python train.py --arch="pvt" --model="image classifier" --dataset="microscope photos of single blood and bone marrow cells" --train_examples=194171 --image_size=32 --crop_scale_min=0.5 --horizontal_flip=true --cutout=0.25 --targets=["cell type"] --num_classes=17 --norm="layernorm" --norm_position="pre" --hidden_act="relu" --mlp_ratio=4 --head_dim=64 --fused_qkv=false --qk_norm=false --parallel_block=false --inner_norm=false --drop_path=0.05 --patch_size=[2, 2] --depths=[3, 6, 6] --widths=[64, 128, 256] --mixing="cutmix" --label_smoothing=0.2 --loss="cross_entropy" --init="torch_default" --residual_init="zero_last" --optimizer="nadamw" --learning_rate=0.001 --beta1=0.9 --beta2=0.99 --eps=1e-06 --max_grad_norm=1.0 --max_steps=13000 --batch_size=256 --epochs=17.1 --lr_schedule="wsd" --decay_fraction=0.3 --final_lr_fraction=0.05 --warmup_steps=260 --weight_decay=0.2
Rows from block 11 of a small image classifier, named by matrix and row number. Rows with one number belong to one neuron. Each number is 128 + 32 x the weight over its row's rms, rounded and kept within 0 to 255. All counts start at 0. After the name is the row's rms in percent of the matrix's.
Before each neuron's rows are labels from the 100 images, of 14848, where the neuron reaches its highest value: "responds to" is what is common among them. Only what is clearly more common there than usual is listed. The data: microscope photos of single blood and bone marrow cells.
# fc1: MLP up (model.blocks.11.mlp.fc1.weight, 1024x256), inputs 43-85
# fc2: MLP down (model.blocks.11.mlp.fc2.weight, 256x1024, transposed), outputs 43-85

responds to: smear: peripheral blood; cell type: platelet
fc1.23 130 [ 95 132 145 141 159 158 152 118 159  69 168 156 190 101 104  88 141  85 135 166 166 171  98 141 129 159 149 162 107  50 163  95 135  78  99 125 105 136 110 161 105  81 138]
fc2.23 133 [122  82 127  84 104 127  54 165 124  52 135 144 200 115 147 145 159  72 100  99 195 129 111 107 100 156  97 124  82 112 163 129 137  96 133 146 118  63 126 162 149 155 104]

responds to: cell type: plasma cell
fc1.251 108 [ 91 100 130  95  98 123 136 144 157 147 136 167 106 132 112  99  83 162 112  86 104 154 119 128 139  73 125 116 128  99  89  77 123 141 137  95 133 168  82 158 144  70 137]
fc2.251 108 [111  69 182  74  54 126 109 101 182 114 128 158 117 133 134  97 133 164 128  91 131 157 114 133 134  96 128 142  89 115  97  96  93 129 177 147 100 174 121 104 175 121 144]

responds to: cell type: lymphocyte; smear: peripheral blood
fc1.339 112 [ 87 162 109  96 120 164 127 195 166 143 119 127 157 109 120 143 114 109 117 105 150  85  91 121 140 126 119 136 126 106 169  88 139 151 169 142  74 161 151 129 153 142 106]
fc2.339 108 [166 112 196  99 102 130 155  77 145 133 190  94  83 112 106 122 160 110 108 153 105  81 152 117 100 114 142 131 102 122 128 149 109 151 113 177 144 105 108 146 147 174 118]

responds to: cell type: myeloblast; smear: peripheral blood
fc1.654 107 [158 103 137 197 134 126 113  92 104 134  92  78  98 134 138 117 119 141 154  90 135 109 111  95 173 122 121 125 139 154 158 179 118  94 126 141  99 139 113 173 108 163 127]
fc2.654 124 [154 153 128  95 151 178 151 189  86  69 139 129 170 117 143 138 149 112  64 213 153 136 136  96  60 112 211 138  97  76 141 117  91 134 128 110 126 160 154 131  92  77 107]

responds to: cell type: band neutrophil; cell type: monocyte
fc1.171 082 [145 175 156 152 117 115 124 132 150 176  92 127  79 234 125 113 131 180 163  83  78  87 112 149 161 102 150 122 138 147  99 153 156 145  85 158 185 140 129  64 110 148  99]
fc2.171 082 [ 29 164 154  56  98 153 150 128 108 155 125 121 117  99  90 136 117 126 101 123 159 151 133 163 121  67 101  81 126  79 140 105  65 142 157 119 138 156 123  99  89  61 181]

responds to: cell type: segmented neutrophil
fc1.256 129 [ 64 146 120 115 160 136 113 142 183 132 118 140 132 158 108 175  62 117 130  86 141 117 139 142 155 105 146  85 110 103 158 185  94 145 115 106 151 125 122 136 121 118 140]
fc2.256 146 [ 99 140 167 151 110  95 137 125 121 120 119  71 119  95 155 151 140 164 144 148 117 141 110 170 169 130 103 139 168 100 167 139  79 118 120 116 103 146 190 145  69  57 120]

responds to: cell type: band neutrophil
fc1.741 108 [ 94 144 169 158 115 108  76 149 151  82 131 152  58 151 179 166 127 111 148 130 169 188 105  82 131 160  86 104 121 136 158 139  74 101 147 168  82 121 182  82 103 222 101]
fc2.741 104 [ 73 174 122  69 115 168  88 147 130 132 143  91 160  92 163 108 139 135  99 130  96 119 145 185 141 137 148 160 152 101 131 104 114 115 150 141  88 151 165 180 166  48 149]

responds to: cell type: monocyte; smear: peripheral blood
fc1.443 098 [101 169  97 117 103 151 106 123  93 118 118 152 145 211 155 158 119 109 109 107 154 118 115 105 112 136 132 171 164 134 138 161 199 143 155 115 136 126 130 150  76 118  66]
fc2.443 098 [149 113 141 127 143 114 168 156 102 134  84 140  92 138  66 148 114  79 131 122 157 162  98 190 147  97 111  69 141 145 140 165  82 131 152 101 143 191 149 103  98  78 164]

responds to: cell type: myelocyte
fc1.189 085 [179 147  59 184  74 131  99 154 141 122  95 106 112 130 163  64 112 151 132 162 160 117  99 126 177 113 117 121 175 100  84 114 227 131 169 126 162 117 112  91  93 145 117]
fc2.189 072 [ 83 183 148 158 120  97  98  98 150 149  83 141 129 238 148 120 101 161 120 142 115 153  81 120 161 165 126 135 155 110 153 152 165  86  69 148 133 122 149 142 127 179 101]

responds to: cell type: blast; cell type: promyelocyte
fc1.385 091 [161 120 115 120  69 138 114 160 139 137 132 126  94 167 167  90 140 151 100  84 115  81  84 146 114  89 158 145 177 103 135 118 124 137 185 147 136 116  85 139 156 149 133]
fc2.385 081 [101 135 138  74  62  98  53 133 208 137 131 150 119 155 175 189 108 149 136 104  73 102 119 124 152 125 131 170 119 181 103 125 133 154 174 206  66 157 127 123 173 124 132]

responds to: cell type: promyelocyte
fc1.698 099 [159  66  99 146 114 177 140  52 101 102 168 113 132 164 121 112 157 122  78 151 158 147 136  96  91  66 164 123  94  93  59 131 117 121 188  89 115 127 113 154  93 130 189]
fc2.698 095 [130 136 146 148 140 186  94 145 120 114 168 130 192  88 108 116 103 141 120 155 180 121 105 105  72 129 152 177 145 100  97  98 155 116  83 120 165 155 155 173 134 126  86]

responds to: cell type: myelocyte
fc1.373 106 [125 126 149 127 171 115 155 162 131 105 148  99 109 126  90 169 124 130 113 201 105  98 154 196 109 118 100 104 100 160 109 149 121 205  62 158 116 121 135 119 122  81 131]
fc2.373 098 [ 90 174  94  65 114  79  91 140 151 151 149 174 137 150 135 171 140 123 135 120  84  67 188 131 126  89 151 158  94 171 155 167  54 152  88 129  97 179 153 210 119  66 130]

responds to: cell type: proerythroblast
fc1.314 083 [151 136  91 143  82 159  76 129 108  90 158 161  79 145 180 104 163  90 160  86 179 106 139 105 139  95 179 128 149 128 175 133  68 104 166 140 135 200 125 164  73 200  95]
fc2.314 089 [138 119  91 159 161  73  71  89 131 123 181 111 104 168 167 177 109  79 147  97 105 114 138 140  66 157 107 113  91 157 103 192 176 110 111 149  77  68 114 150 134 190 125]

responds to: cell type: segmented neutrophil
fc1.310 088 [ 73 142 153 124 150 134  88 101 160 106 124 170 147 131 146 167 104 115  96 113 141 183  82 119 120 163  91 117  98  92 167 164 142 168 102 158 142 101 133 102 109 135 127]
fc2.310 079 [117 130  88 134 195 141 102 110 148 147 121 125 128 116 144 196 126 134 161 101 169 176 116 162 206 189 112 144 135 128 123 171 104 178 110  76 141 128 115 127 142  80 158]

responds to: cell type: plasma cell
fc1.732 108 [166 133 145 140 125 127  68  93 136 108 126 121 127 144 184 172  89  66 113 154 163 147  63 139 146 136  69 103 141 132 155 160 139  90 171 161  88 144 129 135  93 134 100]
fc2.732 106 [184 111  77 114  79  76 117 100 186 116  98 148 124  68 159 119 162 146 132 129  37  92 143 176 191 128 122 203 137 171  98 104 153  97 140 155  86 151  59 207 150 132  92]

responds to: smear: peripheral blood; cell type: myelocyte
fc1.397 110 [134 101  94  98 124  84 120 132 113 135  92 113 177 107 113 131 136 120 136 102 142 108 118 132 139 146 108 148 130 151 162 123  84 162 129  95 124 107 136 167 182 156 171]
fc2.397 098 [114 186 110 137  87 118  74 110 137 167  96 196  82 220 181 156 142 164 124 116  90 106 145 101  97 128 172 137 162  97 152 130 145 101  96 137 139 143 128 122 137 134  67]

responds to: smear: peripheral blood; cell type: lymphocyte
fc1.515 128 [140 126  64  98 146 130 113 164 118 167  89 116 121 158 160 178  81 150 153 123 103 117 128 139 164 113  77 171 190 131 131 132 155 128  89 109 151 145 103 145 126  81  97]
fc2.515 135 [145 111 102 151 115 177 141 140  93 139 150  90 129  83 154 106 165 151 105 136  56  79 152 104  99  92 188 183 134 123  73  96 148 129 190 114  43 129  82 198  76  74 104]

responds to: cell type: lymphocyte; smear: peripheral blood
fc1.275 106 [ 78 139 180 125 110 120 137 112 125 128 130 143 123 117 143 118 112  86 123 132  81 100 140 162 169 153 119 127  86 137 150 145 120 124 156  82  97 142  79 126 109 112 189]
fc2.275 100 [150 102 194 190 135 142 134 117 159 160 112 124 132 112  99 134  89 120 117  97  86  77 114 145 139  96 142  94  34 143  96 168 156 129 113 151 119 123  52 125 159 159 130]

responds to: cell type: proerythroblast
fc1.646 035 [116  88 185 130 152 110 138 189 147 127 110 115 107  88  67 153 140 137 163  91 145 141 136 102 123 159 127 117 126 151  99 122 121 160 102 186 142  20 121  99 160 169 148]
fc2.646 026 [141 119  89 114 154 167 157 118 123 101 126 100 152 115 130 114 197 134  86 140 195 165 114 112  99 130 146  86 121  95 162 118 101  89 135  87 134  99 119 183 124  65 131]

responds to: cell type: segmented neutrophil; cell type: band neutrophil
fc1.717 096 [ 93 121   0 154 102 125  83 127 162 117  96 128 143 124 143  86 112 183 119  86 103  86 135 147 172 105 158 118 168  94  95 111 162 146 104 125 151 115 143 154 154 176  93]
fc2.717 093 [132 151 168 169 133 116 147 173  64  83 154 117 149 146 143 128 137 159 174 140 161 135  58 110 105 107 139 154 223 144 161 108 190  74  98 142 133 147 189 123  66 131  94]

responds to: cell type: promyelocyte
fc1.246 099 [114 169 255 170 123 128 127  83 109 117 134 122 124  96 128 116 153 123 204 119 135 177 123 113 142 143 110 123 102 134 169 117 123  80 105 147 137 127 173  81  93 147 131]
fc2.246 078 [  0 223 154  79 118 121 100 110 140 161 127 135 128 185 169 152 132 154 111 111 114 167 136 120 120 139 144 141 137 131 207 108 112  93  73 126 165 147 154 108 156 167 111]

responds to: cell type: myeloblast; smear: peripheral blood
fc1.208 122 [105  97 138 184 115 143 111 113  95 131  99  73  91 131 146 116 101 168 157  81 100  98 119 105 184 100 130 124 132 153 133 162 139 111 144 118  95 149 111 154 100 186 139]
fc2.208 137 [162 152 132 125 167 175 142 188  71  48 152 113 164 112 152 128 157  99  78 180 131 125 115  96  78 113 221 143 128  74 177 129 107 103 103 129 121 147 141 179  94 127 113]

responds to: cell type: lymphocyte; smear: peripheral blood
fc1.687 087 [146  67 162 188 108  85 144  99 157 107 104 104 130 114 126  71 107 171 136 130  73 106 120 124 179 137 119  86 112 153 114 131 133  86  92 130 127 108 130 126 136 199 137]
fc2.687 088 [179  51 198 185 213 147 143 113 128 119 103 109 115 139 109 111 147 190 139 150 123 164  55 132 119 116 144 144 169  96 104 128 153 111 118  94 152  90 112 165 118 130 121]

responds to: cell type: lymphocyte
fc1.340 118 [162 107 103 115 162 147 176 171 107 152  96 136 164 124 101 126  94 162 106  93 111 129 141 142 128  71 130  71 142 130  87 160 154 158 111 123 167 118  92 152 134  99 136]
fc2.340 119 [110 110 154 180 126 138  85  92 164 115 137 151  93 163 168 115 180 136 151 126 139 140 103 127 138 156 168 140 185 101 164 110  73  55 111 107 103 166 131 155 111 146 139]

responds to: cell type: lymphocyte
fc1.522 098 [116 190  78  82  81  89 115 136 124  88  92 161 141 127 129 105  81 131 130 135 101  75 105 166 183 110  87 121 165 159 150 116 116 158 169  99 130 149 157 109 164 149 125]
fc2.522 096 [188 108 154 187 143 125 148 143 142 109 126 132 114 149 103  82 102 175 136 153  68  87 126 101 109  56 189 165 146 153  70 117 167 138 128 163 165 109  83 143 113 154 118]

responds to: cell type: artefact
fc1.122 111 [128 131 103 113 124 141  60 142 115 148 138 102 113 183 200 135 145 138  89 142 145 164 106 165 157 146 133 184 157  77 167 160 120 166 134 126 130  91 169 134 118  80 142]
fc2.122 121 [ 96 111 145 167 137 111 154 189  71 122  95 135 156  96 112 129 132 139 159 106 134 126  88 134 133 128 131 125 136  81 173 142 126 146 105  78 137 218 159 160  72  73 136]

responds to: cell type: myelocyte; cell type: promyelocyte
fc1.32 131 [117 166 200 103 192 166 138 121 127 155 161 129 110 132 115 180 142 132 116 129 126  89 184 122 112  80 140 138  61 145 112 124 105 134  65 159  95 118  93 135 100 121 144]
fc2.32 136 [156  79 107 159 143 168  98 132 158 122 135 157 158  94 139 128 173 129 161 111 160 169  83 128 149 145 131 103 137 147 114 133 115 136 146  78 112 156 173 184 146 130 176]

responds to: cell type: proerythroblast
fc1.162 119 [162 103 165  82 107 106 121  73 177 138  89 144 129 159 105 143 111  88 121 103 150 162 105 130 152 127 100  69 119 158 158 183 103 123 143 159 183 136 117 148 105 147  94]
fc2.162 126 [137  97  73 120 124 121 125  87 150 129 144 175 138 107 124 133 175 101 136  86  85 126 140 137 155 136 119 142  90 140 132 159 143 133 118 102  98 162  91 221 139 136 151]

responds to: cell type: plasma cell
fc1.421 119 [131 150  84 145  75 160 101 191 116  96 147 122 177 100 120  91 130  94 153 170 169 134  99 149 131 130 123  84 114 122 105  93 148  88 124  79 104 183  83 127 113 102 123]
fc2.421 124 [131 129 117 132 133  70 134 172  82 144 120 128 119 145 145 124 120 109 151  99 108  72 157 125  83 127 119  91 106 166  68 113 209 119 163 138  76 102 106  60 110  94 120]

responds to: smear: peripheral blood; cell type: eosinophil; cell type: band neutrophil
fc1.586 103 [142  92 145 159 128 147 122 162  53 148 105  29 134 101 132 121 182 153 109 133 209 164  91 116 134 157  75 104 132 145 156 139 140 152 140 118 133  37 146  96 115 134 156]
fc2.586 108 [122 157 142 123 170 144 111 103 189  85 147 165 185 127  95 131  93  96 111 156 130 154 158 141  96 185 148 156 123  97 120  95 131 135 153 147 101 111 142 151 158 132 159]

responds to: cell type: proerythroblast
fc1.103 097 [126  85 142 136 157 113 192 110 148 153  80 126  94 128  99 174 113 201 126 102 106 149  99 108  93 154 137 152 144 140 119 130 106 162 119 145 104  46 134  96 183 136 109]
fc2.103 088 [145 134 102 105 127 117 104 139 101 145 191 163 119 128 148 143 136  29  71 157 159  84 133 117  64 119 134  77 117 137 124 154 158 143 200 106 104 124 156 141 107  93 127]

responds to: cell type: band neutrophil
fc1.580 084 [194 187 102 116 118 139 142 110 149 122 132 166 125 242 118 121  66 113 167 158 118  76 115 138 123  78 180 145 153 145  92 149 128 141 147  76 134 178 167  84  87 109 155]
fc2.580 081 [156 115 121 101 118 114 105 202  86 121  75 148 107 164 105  99  66 126  81 130 134 128 126 109  94 156 168 110 188  89 158 135  98 129 168  91 213  99 118  85 124  80 134]

responds to: cell type: myeloblast; smear: peripheral blood
fc1.125 115 [134 124  93 131 111 130 120 121 184 127 166 202 150 151 115 124 144  95 114 169 137 119 137 157 102 134 134  95 136 118 112 112 145 164 146 111 179 140 141 102 135 122 131]
fc2.125 131 [119 166 120 101 137 156 139 193  78  72 148 131 168 147 149 151 154  94  73 176 171 124 147  99  69 125 189 123 115  65 172 111  93 150 154  81 125 164 168 135  90  58 125]

responds to: cell type: band neutrophil
fc1.551 132 [156  98 121  65 121 143 140 123 116  77 126 122 175 104  79  71 116 165 131 150 112  75 100 177 148 132 174 166 155 142 116 114 125 125 115  52 124 147 154 189 147  56 143]
fc2.551 123 [180  95 116 113 150 148 101  99 173 124 120 132 164  67 107  73 116 116 127 116  78  92 138 167 163 118 141 159 111 164  68 130 155 133 165 175 118 114 127 169 153 116 132]

responds to: cell type: proerythroblast
fc1.333 108 [124 150  98  80  73 168 101 118  95 146 154 127 116 118 175  96 126  94 105 127 133 113 153 120 131 100 143 124 141 130 141 110 124 106 151  91 163 246 157 118  77 105  80]
fc2.333 111 [103 187 113 129 158 139 133 108  98 128 180 123 152 126 140 139 157  27 129 153 158 114 178 141  49 151 130  44  91 114 127 159 140 107 119 121  79 105 171 126  68 115 145]

responds to: cell type: promyelocyte
fc1.291 099 [112 102 148 118 114 123 127 118 106  65 119 135 150 163 133 130 108 126  80 173 113 133 114 125 158 147 103 151 117 148 137 155 108  90 106 113  96 132  77 156 103 108  96]
fc2.291 092 [154  85  92 104 160 137 130 105 146 122 136 209 144 129  73 124 124 124 205 120 138 136 140 121 144 124 147 109 104 176  51 126 161 127 164 131 105 124  78 111 151 131 113]

responds to: cell type: artefact
fc1.568 016 [147 175  94 138 137 163 104 167  96 148 141 160 116 255 132  94 132 156 123 122 128 128  94 111 120  91 160 157 172 115 103 142 172 105 145 130  99 193 133  93  98  96 108]
fc2.568 006 [ 78 152 183 157 204 140 184 136 155 192 152 154 123  94  93 139 139 129 143 110  98 124 124 170  90 122 127 128  93  66 161 141 167 171  67 112 135 141 111  93 146 126 143]

responds to: cell type: lymphocyte; smear: peripheral blood
fc1.615 119 [152 169  94 138 116 139  91 137 117  93  67 166 180 117 162 100  98 111 126 122 138 129 132 142 139 146 130 127 166 134 106 101 179  67 129 116 170 157 162  95 106 151  99]
fc2.615 118 [109 130 142  81 169 155 142 149 130 106 161 141 195 130 136 117 138 107 142 141 161 137 130 112 132 119 128 148 135  91 138  87 102 140 155  96 159 141 219 132 107  17 153]

responds to: cell type: artefact
fc1.561 113 [174 136 121 166 125 122  53  51 123 114 139 120 121 175 194  82 160 150 182 101 136  79  80 151 155 110 183 123 206 151 107 159 144  41 139 109 126 126 135 176  96 155 151]
fc2.561 113 [122 154  89 137 139 156 180 167  64 109 154 185 132  89 125 135 164 114 102 153 101 121 162 107  87 124 195 135 131  83 125 155 145 167 134  94 127 224 165 158 118 103 152]

responds to: cell type: myelocyte; cell type: promyelocyte
fc1.620 143 [149  88  69 176 105 127 106 150 149 108  64  98 140 145 136 102 149 154 109 103 151 175  64 111 128 153 135  90 176  88 151 138 150 124 159  93 164 114 181 144 139 169 133]
fc2.620 151 [182  82 121 181 131 148 118  92 148 151  88 166 111 108 122 124 136 131 157 131 178 171 100 112 170 135 110  81  91 160 104 153 142 103 130  71 145 133 116 111 136 166 157]

responds to: cell type: blast
fc1.597 104 [ 87 149  99  82 152 122 158 154 118  90 163 157 104 133 104 133 177  93 131 139 152 162 159 132  69 123 175 104 161 147 159 140  78 164  98 129 173 119 188 149 119 137 139]
fc2.597 114 [ 62 164 177 144 139 120  83 112 128 184 110 102 100 120 174 174  76 143 132  59  71 106 126 160 126 133 125 129 109 118 147 160 121 104  95 144 127 154 140 130 150 134 138]

responds to: cell type: band neutrophil
fc1.513 113 [114 143  99  73 115 140 131 178  93 102 141 146 193  97 124 113 183  75  88 128  79  69 171 131  91 123 166 132 131 124 137 115 105 131 150 123 115 142 146 221 174 127 121]
fc2.513 112 [111 146 130 157 145 112 100 123 147 142 123  78 107 167 152 133 130 142 135 139 108 109 144 168 142 180 166 162 146 110  87 146  86 175 161 136  93  97 132 147 149  57 152]

responds to: cell type: proerythroblast
fc1.358 092 [151 150  99 125  61 174 101 102 113  84 156 145 127 134 150  97 143  86  85 145 159 122 132 121 120 102 152  98 104 137  95 136 114 103 165  60 123 203 114 174  81 120 111]
fc2.358 094 [126 134  61 138 142 142  90  85 135 139 203 110 121 165  93 119 179  54 128 107 146 103 170 119  48 144 171 104  89 169  42 144 165 136 170 125  94  91  83 168 167 197 142]

responds to: cell type: lymphocyte
fc1.465 061 [ 81 128 218 202 124 120 122 101 104 152 175  86  67 123 139 159 184  77 163 112 150 127 137 102 109 110 136 109 130 164 113 121 109 143 113 158  88 106 105 144  98 145 172]
fc2.465 047 [138  76  46  73 169 139 130 127 152  92  93 180 145 178 109 154  93  88 109  82 189 156 103 131 129 144  90 104 145 176 117 136 128 150 137 111 175 137 106 124 169 190 151]

responds to: cell type: blast
fc1.386 100 [125 138 206 144 160 131 105 145 149  59 130 139 115 113 143 159 121 133 160 145 163 170 122 127 133 153  97 114 105 107 103 116 114  65 102 194  70 122 169  75 125 126 120]
fc2.386 092 [ 95 185 110 130  94  96 115 117 115 202 113 137  51 218 171 122 140 144 105  73  61 129 159 113 145 125 153 118 120 142 194 134  98 148  80 122 160 152 166 112 127 172  88]

responds to: cell type: band neutrophil
fc1.124 097 [163 155 149 129 154 137 183 103 109 156 137 114 148 142 132 168  89 109 161 157 128  67 109 134 104 109 107 134 113 166 154 154 144 187 129  88 119 178 153 122 142  99 120]
fc2.124 086 [124 105 137  77 146 145 147 139  79  68 154 121 123  86 116 127 135  76  79 171 222 201 137 130  85 147  72 102 135 112 159 118 102 114 146 177 164  58 152 136 129 153 119]

responds to: cell type: monocyte; smear: peripheral blood
fc1.669 087 [175 135 127 140 153 152 137 113 105 109 140  99 134  40 147 104 122 133 165 108 125 148 165 158 141 123 158  75  78 146 101 109 158  79  60 124 133 167 118  97 101 115 139]
fc2.669 089 [141 152 153 166 152 156 202  79  69 196 139 134 112 127  87 123 107 124 125 112 124 141 143 141 136  70 100  85  84 100 170 124 154 130  92  93  86 196 123  88  50 124 110]

responds to: cell type: erythroblast
fc1.48 029 [182 137  77 127  96 133 113 109 133 109 112 186 106 149 173 116  66 131 137 141 106 124 141 173 153 111 133 162 145 111  65 123 150 130 130 165 151 187 129 110 115 151 110]
fc2.48 018 [150 133  72 121 154 157 119  89 178 130 127 120  75 188 142  99 124 150 127 101 111 130 129 152 139 112 149 161 135 107 144 101 120  94 108 153 112  98  86 141 154 132  45]

responds to: cell type: band neutrophil
fc1.311 076 [129 130 119 112 101 138 136 112  79 143 110  66 208  82 120 113 137 142 139 109 137 121 119 139 148  91 121 125 116 185  69 129 132 137 152 108 150 138 129 168 144 112 142]
fc2.311 076 [129  97 137 138 100  77 116 161 127 140 117  68 127 131 153 166 174 173 121  77  78  39 146 160 108 115 122 142 123 155  81 112 136 146 125 181 102  98 139 136 201 105 107]

responds to: cell type: promyelocyte
fc1.594 109 [107  88 157 153  71 102 132  65 132 123 120 119 145 202 117  78 149 140  81 131  97 147 116 106 119  59 152 110 100 127 105 159 107  89 112 111 117 137  99 125  86  96 165]
fc2.594 114 [110 134 128 130 126 128 128 154 201 158  59 131 179  71 121 139 107 202 146 101  92 143  76 143 155 170 111 164 168 135 123  80 149 136 114 117 166 152 135 140 216 140 139]

responds to: cell type: erythroblast
fc1.610 108 [142 184 119  79 103 123 132 121 140 168 116 121 128 132 143 127 104  88 171 101  66  45 139 153 146  48 101 119 130 168  52 147 197 108 144 205  93 184  96  86  69  92 134]
fc2.610 094 [152 144 130  98 107 135  83 123 154 160 151 140 140 143 140 113  70  91 156 154  79  79 175 119 141 108 116 117  44 150  82 146 156 129 172 160  49 146 115  86  95  97 174]

responds to: cell type: myelocyte
fc1.19 109 [133 120 204 155 176 160 112 115 118  89 149 156 147 110 139 181 117 108 159 155 133 158 102 135 145 110 117 178 112 177 114 128 162 122 109 142 107 154 119 175  79 120 161]
fc2.19 122 [158  73 140  88 149 132  93 111 147 159 125 192 134 119 117 160 129 106 123 119 152 178 111 104 150 164 111  91  56 122 125 169 102 161 129  66 115 107 107 147 170 134 190]

responds to: cell type: artefact
fc1.73 120 [ 95 141 146 172  71 119  68 123 145 115 147 151  90 144 163  86 160 149 166 125 125 158 134 137 117  85 152 124 144 137  40 123 136 145 114 125 121 142 154  70  87 109 197]
fc2.73 114 [166 150 189 140 147 157 149 101  91 132 144 133  67 137 157 140 118 194 113 158 162 150 103 103  95  72 134 158 160 108 141 107 135 116 132 125 131 117 195  52  82  69 115]

responds to: cell type: erythroblast
fc1.368 068 [156  75 129 158 128 115 137 173 117 109  82  57 156  69  80  69 125 185 115 126 163 154 101 100 151 177 121  67 141 123 160 103 139  73 101 130 140  59 102 154 143 168 114]
fc2.368 059 [114 128 141 115 116 152 155 155 107 111 110 161 114 192 132 146 145 155 160 140 147 139 131  79  77 162 179 114 137  97 174 119 140 111  77 130 152 125 143  86 127 101  83]

responds to: cell type: myelocyte
fc1.552 135 [108 162 178  76 147 139 151  69 156 152 117 114 109 188  99 149 138 131 130 139 133 119 157 151 126  77 129 131  71 155 122 152  85 124  74 120 113 140  80 137  85  97 168]
fc2.552 141 [156 119 146 138 153 149  92 126 129 174 104 173 154 112 143 150 143 150 143 126 112 151  88 106 152 131 150 133 121 134 150 148 112 137  86  48 133 171 149 194 130 136 192]

responds to: cell type: monocyte; smear: peripheral blood
fc1.44 104 [141  64 139 140 130 126 182 112 125 139 102  87 144  53 111 104 138 118 183  63  89 111 158 149 149 111 139  72  89 191 122 138 169 108 106  94 144 150 118 147 108 143 105]
fc2.44 127 [136 123 143 164 164 127 157 114 108 157 122 102  84 136 123 125 148 104 165 104 137 110 129 163 140  99 151 112 147  79 167 149  52 102 149  83 110 157 157 141  72  62 144]

responds to: cell type: proerythroblast
fc1.504 123 [160 127 101 139  98 176 107 117  94 107 189 134 107 121 187  98 158  77 139 125 134 101 187 100  88  83 166 101 108 136 145 106 105  86 114 113 127 214 131 143  66 155  88]
fc2.504 139 [130 170 101 162 171  96 126 151  96 137 161  75 147 134 123 157 122  68 159 124 111  58 171 149  59 151 117 107 111 153  74 145 194 114 138 160  66  98 138 131 119 151 135]

responds to: cell type: artefact
fc1.221 093 [121 139 155 189 116 138  90 134 128 119 168 125 158 123 131  95 147 165 168 164 117 156  71 175 142 129 131 132 141 117  78 130 201 107 106  92 160 135  82 108 121 142 145]
fc2.221 085 [157 140 143 113 131 170 120 112 147 130 110 195 126 174 131 119 133 139 100 149 128 139 105  72  67 132 198 137 133 161  92 134 173 101 109 128 164  99 120 126 110 154  80]

responds to: smear: peripheral blood; cell type: platelet
fc1.600 159 [ 82 163 148 129 136 112  83 143 161 151  83 145 110 120 136 177  32 164 150  87 108 155  71 170 162 144  85 174 119 118 125 126 130 106  93 169  75 125  97 137 167 125 134]
fc2.600 130 [ 74 180 159 130 160 119  99 136 162 184 100 102 140  99 154 169  71 143 159  83 123 129  93 170 147 156  65 182 123 134 135 136 124 131  92 174  94 167 141 149 175 123 131]

responds to: cell type: myelocyte
fc1.509 075 [154  87 136 176 128 147 146 101 118 125 111  90  72  79 169 116 137 156 129 166 131 164 124  92 150 113 159 120  95  88 124 114 136  85 148  52 113 101  86 131 128 172 176]
fc2.509 074 [110  88 193 101 148 146 141  84 142 158  95 152 131 111  87 144 157 119 149 130 145 208 130 136 168 142 113  84  78 137  94 140  82 140 143  49  73 146 118 133  93  73 207]

responds to: cell type: myeloblast; smear: peripheral blood
fc1.396 121 [139 139 100  94 131 112 118 162 151 108 155 206 186 131 109 151 159  73 126 173 181 148 133  99  72 143 159 133 157 112 127  93 117 129 109 150 174 126 157 100 141 121  96]
fc2.396 142 [145 164 140 125 150 158 146 195  57  60 158 112 172 136 146 130 149  86  89 171 153 113 113  63  69 102 206 152 143  95 187 133 106 104 122 127 126 151 165 176  69 119 106]